Rows from block 4 of a small image classifier, named by matrix and row number. Rows with one number belong to one channel. Each number is 128 + 32 x the weight over its row's rms, rounded and kept within 0 to 255. All counts start at 0.
After each channel's rows are labels from the 100 images, of 14976, where the channel reaches its highest value: "responds to" is what is common among them. Only what is clearly more common there than usual is listed. The data: Sentinel-2 satellite tiles (TerraMesh). In brackets: how many of the 100.
# convs1: grouped (4 groups) 3x3 conv (model.blocks.4.convs.1.weight, 128x32x3x3, each kernel summed), inputs within the group 0-31
# convs2: expand pointwise conv (model.blocks.4.convs.2.weight, 256x128x1x1, transposed), outputs 0-255

convs1.94 [180 135 125 170 122  94 129 120 133  67 152 183 143 102  72  84 117 129 151 147  41 105 145 117 105 115  96 143 124  96 154 146]
convs2.94 [145 137 112 120  70 169 164 132 112 150  83 155 155 147 175 152 105  85 105 177  94 157 147 154 148  74 132 168 113 108  96 146 192  74  98 131 141 167 123 138 120 144 104 108 139  93 139 161  93 120 126  86 182 118 135  87 121 106 161 147 205  99 171  49 146 112 123 107 109  99  93 123  98 136  95 145 110 102 116 111  82 158 145 175 141 143 132 217 147 171 157 104  85 176 136 188 166  98  81 110 133 101 137 146 127 122  81  77  83 177 139 127 146 130  87  96 116 129 146 117 153 197 109 118 200 131  89 116 139 127  69 175 138 142 113 100 160  89 139 114 118 133 149 134 140 136  88 127 144 180 151 107 152  76  91 143 123 136 175 177 206  62 163 100 110 168 135 133 131 180 188 189 110 130 129 128 130  66 146  72 112  74 123 160 105 138 129 157 111 143 156 144  89 100  90 173 109 143  80 129 174 159 126  97  87 181 164  78 135 158 149  90  77 122 125 119 178  96  80  90 129 141 116  78 121 115  97 108 135 147 182 168 129 164 120 154 106  98  97 189  90  95 105 137 163 132  94 167 112 118 183 158 144 165 156 137]
responds to: trees (91); crops (90); built area (76); main land cover: crops (70)

convs1.79 [101 118 216 130 140 109  94 111 163 115 158 106  95 106 143 136  93 136  50 128 121 168  88 106 100 126 108  62 105 136 122 111]
convs2.79 [114 143 115 158 132 123 139 140 134  98  87 170  97  66 142 134 125 149 155 120 138 126 132 199 112 133 122 117 132 133 193 115  75  71 106 120 135 145  93 107 161 115  93 118 121  69 138 101 154 142 143 162 119 160 105 155 119 143  79 152 115 149 105 121 114 100 109 131 106 142 109 177 144  94 106 125 121 156 192 166  56 211  67 117 138 153 137 175  92 138  53 160  87 116  68  73 162 117 144 162  80 138  84 186 102  74 109 129  93 132  96  97 139  99 129 155 135 112  95 160 145 135 166  60 164  91 152 178 149  58 161 147  68 104 158 141 160 169 175 169 149  92 132  75 129 134 139 104 150 115 156 121 127 150 123 105 155 144 104 166  73  83 155 144 101 166  59 104 155 114 113 166 113 183 169 147 106 162  71 179 133 164 136 164 134 154 147 131  85 165  88  76 140 133 175 115 136 145 132 134  60 163 116 146 158 158  86 116 142 120 113 146 113 155  96 158  79 170 113 123 158 109  87 156 161 106 111 123  82 181 112 154 125 141 172 106 125 154 198  76 188 112  83  90 144 159  75 166 191 118 106 153 104 133 133  98]
responds to: flooded vegetation (30)

convs1.88 [109 124 127  93 146 145 122 140 168 213 159 109 151 125 143 131 167 146 135 153 171 130 112 140 162 159 138 115 217 182  94 107]
convs2.88 [160  84 135 100 115  50 187 148 133 105 186 149 134 117 101 134 140 117 120  61 137 184 120 139 161 176 110  97 107 107 121 129 156 108 157  97 131 138 124 106 135 109 165  98 156 113  80 100 128  87 119  87 172 148 111  93 117 119 153 121  94 122 127 126 100 123 154 136 136 103 148 120 138 185 145 144 206 120 109 145 190 129  90 127 163  86 116 133 136 122 125 130 170  81 167  73 148 136 117 129 155 135 103 172 134  94  66 120  63  85 125 113 155  82  97 134 147 133 109 112  87 143 113 125 144 132  55 148 119 162 190  75 139 118  85 160 169 162  88 122 132 145 135 192 110 105  96 106 153 178 130 176 188 158 173 152  62 203 114 157  91  75  76 129 121 136 178 130 102 137 100 110  94 107 191  67 151  58 106 159 125 201 117 122  95 161  55 122  98 103 169 111 132 115  80 138 117 119 141 165 102 102 108 140 110  82 136 140 156 149 115 100 126 114 112  77 189  98  80 152 108 155 131  63 102  93 101  68 164 171 158 138 112 139 115 100 114 187 104 109 110 209  83 149 105  82 160 134 163 166 131  94 124 137 131  97]
responds to: clouds (81); main land cover: trees (54)

convs1.39 [122 114 141 113 108 111 139 133 128 108 168 119 115 170 132 112 146 172 134 150 108 166 140 122 126 116 149 131 243 116 190 194]
convs2.39 [153 163 105 121  81 138 112  91  92 159 120 118 134 127 127 106 188 154 126  81 158 127 108  94 115  81 130 105 121  97 163 106 132 115 102 136 118 179 174 124 128 108 159 148 101 108 143 137 163  80 216  71 137 117 158 129 100  84 100  86 129 134 114 107 103 178 105 178 137 143  82 136  88 196  72 142 102 123 157 151 144 167 154 161 106 152 136  82 116  97  89 118 145 111  41 143 139 131 136 124 112 132 180  99 141 122 120 137 154 115 135  69 185  87 122  70 111 137 131 145 139 146 120 108 161 168 126 140 148 124 167 129 185 111 161  88 101 163 107 113 109 132  91  81 136 148 174  57 187 119 151  80 153 177  89 171 166 117 180 155 137  94 124 119  87  78 173  88 127  97 120 158  66 126 138 148 103  93 109 102 105 118 174 164 145 152  95 140 165 134 133 147  92 220 154  86 114 125 129 191  93 134  35 135 107 159 144  70 205 132 137 178  72 123 104 106 119 120 142 132 136 111 163 113 129 155 142 161 127 177  57 114 126 176  61 144  86  97 134  85 122 107 196 107 154 146 142 115 191  80 132 140 137 134 128 151]
responds to: water (83); main land cover: water (43)

convs1.104 [153 113 151  98 142 107 142 152 110 126 110 115 122 227 110 122 224 116 164 136 103  95 128  94 130 155  92 114 119 159 142  95]
convs2.104 [136 111 129 128 191 125  82 131 215 149 144 131 115  71 112 110  82 102 116 120  75 137 127 114 123  62 120 144 122  91  89 132  71 153 122 122 113 158 170 131 152 117 159 133  84 137  92 138  73 210 118 110 189 105 129 140  93 130 121 105 166  83 100 185 139 134 127 177 132 135 106 128 128  66 131 146 162 117 144 120 145 124 118  96  89 110 137 112 128 150 132  88 186 130 131 131 108 171 118 131 126 148 130 142 105  74 199 148 151 135 100 160 143 102 149 114 100 103 141 144 122  99 145 131  89 105 138 147  83 162 230 146  45 104 136 121 152 154 187  57 122  86 138 122 122 163  94 131 144 141  52 117 135 101 125 102 157  98 130  86  96 101 135  80 125 126 175 226 157 164  95 122 150 157 140 117 118 169 161 137  90 116 145 170 114 117  90 143 148 127 186  88 104 134 145  81 154 165 106  48 134 132 145 147  97  91 144 133 144 106 173 168  69 120 178 146  92 134 108 152 117 126 115 164 141 131 184 112 146 157 123  99 183  78 146  44 159 186 101 121 146 185 150  99  84 136 153 138 134 128  84 208 157 131  78 127]
responds to: snow or ice (68); main land cover: snow or ice (45)

convs1.27 [122 118 145 123 153  72 170 123 118 108 194  84  62 128 146 138 113 127 180 104 118 157 134  60 129 120 163 167 141 114  76 144]
convs2.27 [142 122 145  97 159  78 144  89 110  59 138 131 103 188 162  89  86 158 127  62 125 144  64 165 171 113 120 129 177 119 116 132 143 194 162 135 179  93 150  98 160 180 113 116 109 162  66 148 112 124 190 118 106  88 142 118 139 119 116 119 169 114  98 107  98 116 138 120  81 120 121 141 163 113 133  90 185 160 182 148 149 114 141 123 107 127 126 134 171 140 101 127 121 132 150 186 178 188 142 160 139 127 155  71  95 128 121 103 116 161 167 100 146 152 129 101  88  97 112 179 144 148 151 150 160  88 101 158  96 114 111 124  69 134 138  68 187 142 135 127 163 129 180  96 121  80 163  82 135 177 150 163 102 121 127 146 174 161 142 128 110 154 126 165  76 112 138  78  98 125 106 161 139 162 160  85 117 113  88 153 118 116 174 112  93 192 187 173  83 117  93 104 190 121 107 118 120 127 138 128 136 180 141  74 122  53 128 110 164 140 189 105  74 108 138 122 100 108 163 116  69 117 216 155 171  81 162  40  86 124 135 160 140 139 107 128 123 109 190 118 130 179  95 144 125 178 130 140 155  83 169 104 134  68 128 103]
responds to: water (72); main land cover: water (32)

convs1.26 [117 119 129 131 156  49 146  84 135 144  93  87 130 140 177 129 112 140 128 132 100  98  96 109  91 162 114 212 117  84  82 118]
convs2.26 [151 113 109 143 127 140 146 129  86 125 171 120 160 182 105 155  95 134 108 155 153 124 214 184 137 135 123 130  97 155 158 128 162 179  82 119 176 119  99 163 189  92 198 116  97 118 170 143 149  84 159  81 118 137 128 130 102 153 121 168 113 143 113 114 147  81 146 159 190 162 109  84  93 184 149 165 146 128  80 149 156 164 132  42 112  81 118 131 178 116 129 158 107  97 216 139 127 129 109  93 164 136 133 122 134 103 126 184 138  91  71 135 133 124 138 179 117 104 150  83 172  59 132  75 116  96 114 170  82 162 112 112 136 109 175 114 144 122 125 123 123 135 110 142 177 152 125 178 140  99  88 186 152  88 115 156 126 157 143 117 136  96 121  81 158 116 110 190 128 141 139 174 167 150  89 146 126 116 100 119 132 169 188 160  90 126 188 102 135 130 121 111 147 115 112  97 114 166  65 150 205  98  83 164  81 162 107 153 114 136  87 167  92 141 111  89 141 201 141 125  85 114 117 181 128 116 138 142 134  76 151 116  89 181  90 128  81 132 104 141 175  96  89 120 151 103 130 170 167 135 136 185 129 125 213  76]
responds to: built area (79); crops (79); water (69); main land cover: crops (44)

convs1.112 [124 109  84 156 156 104  99 113 115  84 144 171 150 146 211 119 161 106 149 145 171 177 149  83  69 109 154 116 124 128 112  90]
convs2.112 [ 69 142  89 137 149 118 158 166 102 121  85 117 106 138 120 138 107 116 104  95  86 108 161 105 114 177 156 140 120 140 131 122  96 125 175 182  95 156 122 132 103 132  78 176 143 142 114 175  97 158 120 221 166 213  83 121 166 109 162 141 144 122 119 120 131 186  94 116 127 174 117 148 177 147  97 218 152 145 120 151  53 131 140  95 206  65  93 144 197 114 181  97 136 187 148 121  99 161 116  64 169 120 140 156  83 142 147 120 132 105 186  80 178 107 139 161 152 131 144 123 145 140 101 106 118 128 140 117 107 162 146 122 114 158 182  91 164  71 127  89 150 118 142 176 155 155 103 100 133 142 106 105 139  92 128 137 129 138 145  93 112  69 159 124 138 180 123 181  93 156 139 119 163 128 170 129 116 137  92 186 147  95 119 167 114  91 114  83 104 124  77 126  82 154  90 112 180 110  90 108 172 105 122 158 113  84  69 172  94 177  93  65 117  92  93 109 104 141 137 159 152  95 168  53 111 139 115 112  92 124 155 137  77 132 158  98 117 159  98 156 151 215 157 116 139  88 120 137 128 120 133 145 157 119  88  82]
responds to: flooded vegetation (30)

convs1.119 [130 166  50 192  93 105 101 117 121 123 139 135 126  96 173 124 127 158  94  79 142 135 109 108  79 140 154  92  78 169 108 107]
convs2.119 [138 123 111 117  89  91 176 116 178 124  84  77 185 176 191 122  79 133 141 143 156 103 141  89 142 135  77 152 117 114 106 134 129  84 137 110 112 123  72 146 146 150  69 149 113 150 113 154 120 221 153 161 126 152 132 142 120  96 142 131 149 137 177 130 150 122  93 156  93 137  33 111  92 133 155 121 108 151  69  80 182 199 151 144 137 142 135  72 124 116  34 122 128 219  78 154 128 128  84  88 115 138 111 152 144  75 142 113  90  55 159 110 117  86 105 139 129 142 139 190 127 136 141 153 168 148  98 107 145 166 114  71 119 102 147 101 166  85 104  97 108 120 142 126 106 126 142 122 116 183 176  99 121 150 104 130 136  59 103  90 165 113 160  98 116 147 142  90 100 191 109  90 144  84 171  96  84 171 101 151 112 145 118 135 146 186  76 114 109 122 124 131 177 152  89 147 128 162  97 106 195 125 164 120 200 132 112 171 120 137 119 104  89 126 167 177 135  98 167 126 134 134  90 136 128  64 145 111 180 128  95 171 102 177 123 140 109 163 141 179 128  96  89 156 137 130 117 171 126 102 152  83 164 143 142 185]
responds to: main land cover: crops (44)

convs1.5 [103 125 116 142 171 169 108 143 184  96 210  97 129  88  90 121 136 125 107 134  88 150 136 156  95 100 118 154  83 137 194 113]
convs2.5 [155 154  95  67 108  98  99  87 105 118 103  93 111 129  81 135 125 144 133 151 133  82 121 114 136 169 126 131  86  93  95  70  93  78 177 181 132 133 106  58 128 212  90 195  97 118  83 124  71 104 103  95 122 142 130 115 152 132 126 163  86 124 152 197  86 162  90 131 169 144 110 178 185 156  79 194 133 151 134 115 142 178  87 117 120  77 140 106 144 120 102 137 143 111 142 128 117 154 125 131 136 150 109 140 162 143 108 110 202 151 126  91 154 125 141  90  93 213 160 127 104 122 194 137 120 143  88 144  80 128 169  92 143 146  96 123 104 126 178 130 145 121 131  87 110 135 109 101 167 128  75 157  78 153 161 127 167  79 108 156 125 116 100  75 130  85 167 132 121  96 119  71 151 111 120 121  84 128 125 143 154  68 166  91 130  97 177 116 154  76 125  85 129 164  89 177 151 122 142 147  87 140 105 153 105 174 128 121 156 110 130 129 181 103 109 124 210 146 137 119 102 129 113 133 157  66 164 203 113 178 106 152  97 181 127 130 144 146 150  79 217 102 136 132  85  84 168 149 191 126 137 120 141 157 144  75]
responds to: water (70); flooded vegetation (36)

convs1.73 [ 90 186 126 120  94 152 129 100  80 125 103 159  80 109 131 148 149  77 112  93  94 115 138  85 178 129  81  76 158 136  85 112]
convs2.73 [125 151  90 102  93 106  89 153 130 139  99 155 120 199 155 158  72 124 158 160 153 148 134 100 147 179  82 182 175  90 114 108  92 124 132 156 116 158 133 146 156 119 121 131  88 147 154 137  94 113 117  74 181 150 162 177 146 175  69 113 139 124 107 120 111  82 160 131 101 162 155 136 133 153 110 141 165 140 123 148 130 158 112 161  99 117 167  95 119 181 114 166 141 103 149 161 172  66 148 171 143 112 143 139 108 101  74 146 143 124 168 109 170 131 110 103 155 149  95 101 114  93 134 119 184 180 115 110 143 112 182  49 190 111 119 164 138 158 145  79 182 142 201 155 147 139 216 218 111 154 113 148 158  77 144 173  99 170 129 133  92 120  68 126 164 173 174 169 156 110 118  74  93 179 127 103 126 140 140  68 163 147 100 139 144 176  84 123  84 122 158  88 107 135 125 125 181 120 109 130 184 135 159  77 144 127 124 101 149 129  99 169  94 150 119 148 107 143  67 103 143 156 159 208 128  85  99 172 129 129 169  98 108 178 155 160 150 152 178 194  71 143 140 129  82 134 129 107 114 185 135 106 113 118 140 105]
responds to: clouds (47); main land cover: snow or ice (33)

convs1.66 [130 118  83 120 126 125 123 115  82  94  86 126 102 139  86 121 135 148 129 115 123 248 102 172  81 161 107 116 106 115 107 131]
convs2.66 [129 152 174 111 152 148  92 143 160 124 131  98 106 173 186  89 155  85 158  94 106 128  54 121 101 125 147 122 145 151  84  98 165  60 137 141 117 153 143 215  95 153 101 124 133 119 120 155 146 143 156 142 166 181 172 106 145 107 146 192  89 141  90 181  90 130 174 140 115  86 150 115  92 167 113 148 151 155 115 111 168  88 168 168 173 154 128 116 120 114  96 127 163  92 142  81 162 100 111 192 208  74 104 116 118 106 170 143 171 167 139 130 156  98 133 112 140 118 175 143 128 139 142 148 150 122 171 114 120 135 105 127 194 138 180 152 130  91 153 143 136 106 107 152 129 147 111 133 148 186  67  77 112 120 114 135 112 154 118 143  55 182 157 142 111 117 157 128 123  87 178 135 134 154  95 142 160 118 123 142 120 115 154 105 103 105 126 117  97 109  86  97  78  84 126  98 151 128  78 178 100 116 126 104 173 208  51 103  72  73 157 128 109 194  94 180 104  94 112 164 134  98 213  85  97 135 163 102 137  85 180  98 112 108  82 178 135  92 122 122 106  73 164  92 126 102 133 156 133  99  78 136 104 127 169 181]
responds to: crops (64); main land cover: crops (42); flooded vegetation (28)

convs1.31 [108 115 140  96 117  91 167 148  46 130  81  91 109 130 157 123 124 112 183 112  81 119 121  90  71 157 124  92 146 183 119 133]
convs2.31 [151  67 135 100  74 132 150 111  83 121  77 151 148 120 139 121  77 115 106 163 102 188 167 112 141 145 110 153 178 136  95 184 191 113 145 144 100 136 143 149 140 195 130 123 120  75 148 163 134 144 203 121 183 130 146 220 114 149 134 150 121 146 136 129 108 135 107 145 152 134 147 169 106  65 136 128 118 143  93 158 158 104 172 118 137 119 153  86 108 140 198 140 131 146 163 119 124  75 128  46 177 133 124 119 161 127  84 112  94 145 127  99 139 154 128  91 176  93 192 172 166 163 121 103 116  80 157 197 159 162 158  99 128 148 113 152 103 176 137  99 145 118 161 123 127  84  99  54  96 132 176 123 124 147 116 150  97 194 181 114 133 129 148 142 125  93 143  96 173 140 140 165 134 109 125 115 101 118  82 110  96 143 160 122 120 208 151 178  81 111 137 128 149 117 146 145 140  54 102  79 119  95 104 162 106 102 145 113  75 100 129 146 145  75 125 128 178  77  97 110  53  71 120  88 171  78 121 119 136 180 165 145 144 116 156  88 134 160 134 169 150 129  86 133 132 194 174  55 138 124 161 154 112 164 170  93]
responds to: water (66); clouds (36)

convs1.72 [ 87 152 101 143 186 173 104 122  93 171 139 106  91 108 109  90 104 126 114 126 119 122  70  65 115 147 124 140 113  95  71 180]
convs2.72 [102 108 154  71 158 129 112 122  93 140 192 102 135 120 154 121  67 138 146  97 150 136 130  99 154 176 165 128 130 118 122  75 118 171 215 105 103 124 131 103 114 131 171 125 171 166 161 196 150 137 109 154 213 115 105 128 115 150  66 213 127 155 116 139 123  76  66 110 140 185 158 103 112 160 189 113 119 115 124 124 106 136 159 106 162  83 127 149 141  99 107  89 149 125 131 108 114  86 116 168 160 169 111 147 129 169 163 163 127 162  97  98  49 118 116 189 159  86 131 129 157  69 106 158 167 151 122 108 135 162 134 115 164 100 151 109 112  92  71 161 122 101 177 158  57 121 148 128 114 102  81 149 141 114  61  96 156 145 158 106 106 134 212 140 118  98 144 137 147  98 126 133  99 130 103 186 116 184 172 112 134 153 135 182 177 155  82 116  76 117 131 151  78 141  83 136 119 163 124 125 105 128 152 102  66 121 127  89 118  79 109 138 137 139 176 168 163 161 157 113 150 115 187 144 156 140 165 162 153 122 157  60 150 186 162 136  96 121 118 141  81 145 147  92 141  88 124 147 216 170 171 135 134 113 163 149]
responds to: snow or ice (93); main land cover: snow or ice (83)

convs1.34 [107 161 114  84  91 150 151 107 153 149 100 192  97  77  85 115 124 124 199 132 108 125 186 112  73 144 120 110 125 140  95 101]
convs2.34 [123 130 159  98 185 134 186 107 140 166 146 162 178  89  78 122 119 156  98 156 182 171 116 110 100 181  84 148 131 177 111  89 155 123 124 124 112 135 146 123 146  50 147 115 136 155 100 120 103 173 163 138 157 148 151 160 107 124 110 157 127 136 128 149 110 129 162 124  70 106  45 157 158  69 121 135 162 144 142 188  94 130 129 167  95 120 141 171 100 158 126 130 139 124 119 136 156 120 190  94 165 122 120 149 168 112 131 187 122 146 118 124 129 130 147 109 132 148  47 143 163 125  91 141  93  93 102  95 145 192 160  80 123 139 112 124 186 138 137  75 140 102 133 124 156 145  62 159 129 168 162 134 106 169 132 139  86 185 136  93 155  96 150  96 129  61 119 163 120  65 117  87  75 142  71 166  93 127 145 110 126 168 146 144 140 174 161 181 192 167 153 128 138 144 138  58 100 147 136 130  96  89  68 134 163 114  77 150 178 112 161 158 191  53  83 175 138 121 136 135  71 171 101 101 130 125 130  64 143  83 128 157 148 132 158  93  98 190 158  68  77 141 127 106 149 100 142 147 142  96 138 148 146  75 190 141]
responds to: main land cover: snow or ice (35)

convs1.102 [158 107  82 134 131  96 134 171 132 130 122 108 187 107 135 192  99 131 182 134 150 133 147 135  89 112 135  71  90 201  93 135]
convs2.102 [114  60 141 117  67  84 122  92 113 158  86 114 156 201 182 111 156 125  73 172 155 192  98 118 135 137  98  93  68 129 137 152 118 130 162 157 118 134 123  69 170 145 113 150  65 150  95 152  81 130  97 143 145 158 133  51  91 123  98 161 122 140 173 104 125 121 191 100  82 121 172 143 164 108  92 164 134 153 101 109 134 107 160 115 144 124  90 131 152 144 120 122 185 165 163 113 177 167 138 129 127 142 135 112 126  92 123 163 129 162 151 150 113 140 104 123 117 195  85  96 167 160 149 153 149 119  86 133 102 153 108 120 157 114 194 138 139 107  75 136 146 133 159 118  61 119 164 195  82 162 190 114 136 156 161 132 104  96  97 145 142 159  99  73 143  95 122  62 146 100 154 102 147  89 145 140 154  90 124 157 124 115  98 152 123 141  90 146  90  67 120  99  98 146 174  54 154 121 166 193 161 147 138 163 105 137 115 145 150 132 173 133  62  55 159  86 102 158  94  90 157 152  96 148  90  19 141  86 115 128 184  98 166 140 109 119 125 129 135 134 150 123  97 120 105 120 133  99 117  85 120 161 108 160 188  74]
responds to: built area (94); crops (93); water (71); main land cover: crops (42)

convs1.17 [116  95 100 123 123 138 111 124  95 171 152 171  99 157  77 114 117 128 104 117 128 100 126 210  96 163  61  88 145 166 172 114]
convs2.17 [130 164 182 123 134 116 194 129  91  95 133 143  90 169 161 165  98 136  76 170  96 136 157 205 112 143 153 140 141 155  67 207  91 163 101 139 138 105 113 110 144 142 125 123 133  85 132 170 191 125 121 144  83 122 147 116 118 132 104  85 100 123 195 155 115 135 175 172 166 151 147 148 121 139 111 118  93 109 157  95 111 133 139 137  64 157 148 175 115  73  73  82 131 113 123  79 128  88 151 186  97  99 132 172 152  79 172  99 147  97 115 178 110 137 115 148 106 135 170  85 122 168 171 190 151 146 121 168 150  80 168  86 124  80 113 174 120 152 134  92 163  95  98 137 133 147 146 172 119  98 164 112 163 151 181 153 146 133 125 121  81 101 101 128 147 113 149 151  67  95  82 143 166 127 134  75 150 211 143 187 105 121 128 154 140 136 135 140  38 127 157 127 119 152 104 134 153 182 161 117  94 126 148 129 166 146 123 112 153 120 202  97 113 137 124  74  74 130 139  87 113 167 165 109 122  72 196  69 136 185 173 131 109  92  98 159 178 116 115  98 112 139 121 112  91 173  93 135 145 159 187 136  92 104  98  91]
responds to: built area (98); crops (98); water (71); main land cover: crops (52)

convs1.113 [ 89 120 103 171 155 128  76 112 165 113 112 113 129 142 150 111 152 124 114 204 121 109 126  97 155 138 127  97  97 227 117  92]
convs2.113 [106 118 126 179 174 109  72 157  70 127 109 168 112 116 123  84 126 120 176  75 130 187 161 110 107 165 140  86 136  59 116 137 115 140 114 144  64  96 168  88  98 141 113 168  72 122 174 161  66 207  81 154  63 154  88  77 142 154 149 176 156 119 124 125 124 191  70 127 140 132 138 153  95 157 155 101 158 107 125 148  72 123 156 139 136 133  72 105 172 154 152 123  96  70 106  99 120 201 115 106 130  83 102  68 103 100 122 139 152 107 206 133 133 125 185  92 167 189 137 148 123 172  77 148 188  83 174 133 104 141 135 173 140 173 142 105 161 112 152 148 140 162 148 117 144 115  76  99 102 110  75 138 121 125 124 133 158 110 159  98 105 148 119  56 189 148 172 128 164 113 153 108 142 128 194 116 162  94 139 181  95 147 154 175 141 166 171  98 117 167 140 124 131 162 124 138 139  97 120 173  74 117 115  72 150 156 152  96 119 115 132 166 128 137  79 172  40 131 138  99 172 112 122 134 159 120 121 132  92 124 131  87 135  93 125 136 115 166 116 144 157 154 140 115 143 149  98 160 149 112  86 142  93 180  91 130]
responds to: flooded vegetation (31)

convs1.101 [154 115 138 125 166 131 135 106 143 151  74 104 177 123  86 145 107  95 102 229 127 130 184 104 124 139 112  68 127 156 125 116]
convs2.101 [ 85 121 147 125 123 209 108 182  71 109 113 143  93 134 183 106 115  95 126 165 110 116  96 149 109 181  87 139 127 157 104 110  92  66 152 105  90 167 127 159 157 127 185 116 168 141 105  52 138 131 147 108 117 163 109 146 136 173 139 226 104 192 121 134 178 115  67  59  90 143 120 112 110 110 139 142 155 158 142 138 149 109 142  95 122 113 125  99  94 107 120 112 157 114 129 136 126 104  87 178 128  88 120 157 110 149 144 158 139 141  84 101 160 138 116 141 154 122 107 159  74 119  93 125 110  94 190 137 139 147 133 158 175 155 105 142 149 130 155  80 109 127  94 129  44 142 105  62 117  97  65  97 121 120 107 114  83 196  80 138 134 141 152  88  95 116 123 170 156 143 201 183 180 142 134 131  87 128 146  86 108 127 165  74  82 133 166 137 106 133  98 141 153  79 150 121 129 203 120  67 164 137 162 124 132  98 157 152 126 170  83 161 100  60 148  93 138  71 134 160 194 174 129 147 179 109  80 133  98 138 122  89 120 215 107 131 156 146  67 161 111 143  99 168 124 132 114 114 115 162 104 123  84 139 107 114]
responds to: built area (66); crops (64)

convs1.59 [134 150 124 118 157 165 203  98 149  87 124 148 153 186 124  96 131 182  61 166 145  88 101 106 105 155 103 121  98  97 120 123]
convs2.59 [146 227  88 101 134 173 148 155 167  86 104 126 116 163 183 102 105 100 130  87 110 103  93 120 165 148 135 129  99 109 130  85 168 128 142 113 181 129 164 153 117 129  99 187 109 128 143 115  69 120 154 164 100 128 128 119 134 170 116 100 155  96 150 120 129  93 131 139  99 143 103 125 168 136 165 138 118 191  74 163 146 202 119 166 125 157 137 156 177 170 181 150 124 157 114 131 140  56  51 122 145 145 143  85 130 160 140 121 167  93 197  84 103 160 121 141 106 149  91 136 178  80 174 104 145  84 138  77 109 161 152 159  90 127 172 100 134 179 152 170 129 173 163 124 132 135 155 121 124 150 151 134 122 122  95  89 126 117 126  71 203 158  98  65 134 122 172  89 161  95  84  89 135 165 183 146 184  99 132 102  88 151  60 145 121 176  56 187  60 139 147 127 125 133  97 181 122  91 108 116 105 135 112 131 166 162 143 126 117 126 118 169 137  99 136 109 119 111  98  71 158 164 111 152 162 169 172 140 163 133 112 133 149 180 110 133  90 129 138  99 109 145  84 155 111 135  82 123 136 189 174 104 143  69 126 205]
responds to: crops (88); trees (88); built area (85); main land cover: crops (71)

convs1.70 [144 136 153  70 145 130 134 150 125  94 131  85 174 138  91  96 190 128 100 121 181 178 148  90 124 121 164 172 172 154 119  82]
convs2.70 [122 116 109  89  93 146 182 113 172 123 141 110 106 105 115 125 107  88 166  48 137  99 127  91 192 172 171 115 158  87  71 125 142  76 153 114 140 138 147 147 168 134 114 152 120  81 135  92 151 124 101 134 126 167  54 135 100 140 108 165 107 161 155  85 103 158 133 125  91  86 164  90  95 170 150 134 125  88 106  57 111 129 131 130 118 105 141 204 138 163 169 139 127 173 133 169 115  91 105  94 148  97 101 122  84 157 138 150 128 164 107 116 152 101 115 146  88  90 116 111 142 114 108 144 123 139  99 162 114 105 151 145 106 117 130 182 111 197 105 135  93 133 154 101 120 157  69  78 119 144 137 144 105 105  86 155 149 152 122 149 194 129 109  53 118 107 170 123 154  78  92 107 154  89 187 133 121 110 111  84 109  89  62 135 106 111 110 138 153  64 127 121 107 140 122 109 138 120 111 148 203 100  64  98 121 106 169 112 133 120 155  70  32 107 201 135 194 114  91 134 175 115 158  99 120 120 114 213  61 151 102 173  98  89 115 143 162  64 169 158 122 145 107  76 131 158  69 133 145 136 168 116 132  98  93 174]
responds to: clouds (44)

convs1.122 [134 202  99 128 117 127 136 126  85  67 131 137 172 156 157 178  78 121 144 133 114 113 133  96 197 170 119 105 154  81 117 118]
convs2.122 [115 134 123 121 139 138 154  88 186 108 130 142  98 130 189 110 142  97  89  80 120  92 112 123 122  85 175 106  15 103 154 118 134  97  65 138  85 123 130 151 154 151 120 116 143 171 120  42  94 128 108 131 210 154 128 101 165 153 143 133 139 174  58 127 111 154 128 130 148 107 136 191 169 130 145 171 149 186  86  91  86 104 189 165 147 118 100 105 182 119 131 155 119 179 163 101 214 181  53 130 132 110 130 109 118  56 125 168 129 112 155 121 147 100  97 147 176 109 120  88 136  61 111 154 123  70 141  73  91 105 117 108 175  90 103  87  67 131 114 177 121 169 124 147  99  95 187 139 100 126 207 124 100 138 151 175 145 104 139 161 155  98 119  94 121 131 127 117 120 139 180  88 105  86  95 106 151 172 130 125 157 134 128 146 163 112 107 153  87 155 133 112 154  90 129 162  97 149  99 112 115 124 171 161 140 145 103 150 120 181 153 109 132 129  78  80 146 112 145  81 115 102 138 137 161 109 154 101 146 149 113 117  88 111  84  96  74 104  99  64 124 142 162 124 136 128 120 163 165 162 134 209 129 100 102 114]
responds to: flooded vegetation (40)

convs1.90 [129 101  96 168  78 167 137  86 102 156 109 138  32 130 144 109  66 107 132 138 145  99 100 137 117  76 109 112 101 103 114 107]
convs2.90 [131  71 102 172  78 106 122 180 148 129 142 134 151 151 153 139 115 147 157 156 105 182 117 185  94  90 130 133 197 129 149 118 135 167 145 145 112  91 127 134  79 118 115 137  92 176 154 160 140 133  84 162 143 122 118  84 141 116  60 101 121 118 195  79 177 182 116  97 169 111  94 148  69 127 164  91 103 121 123 119 144 144  98 112 181  91 161 124 145  92 132 129 106 133 113  96 114  95 167 147  91 161 112  87 135 139  91 115 137 138 135 115 133 129 104 185 132  96 154 103 124 104 121 185 103 114 124 108  90  66  61 101 164 107  78 107 184 133 141 121 174 115 123 159 135 162  62 124  76 121 157  99 161 125  68 129 101 157 134 120 127 160  49 121 117  81 153  65 166 127 133 104 140 129 192 155 129 124 101 194  96 115 188  97 111 117  90  97 162  89 109 118  79 128 131 166 129 175  83 137 120 132 143 170 127 105 100 120 166 182 181 128 140 209 103  70 109  91 118 179  88  82  83  72 127  99 132 138  94 161 100 184 150 144 102 127 151 124 150 107 216 115 131 124  82 101 139 109 137 110  97 135 203  83 184 146]
responds to: main land cover: crops (43)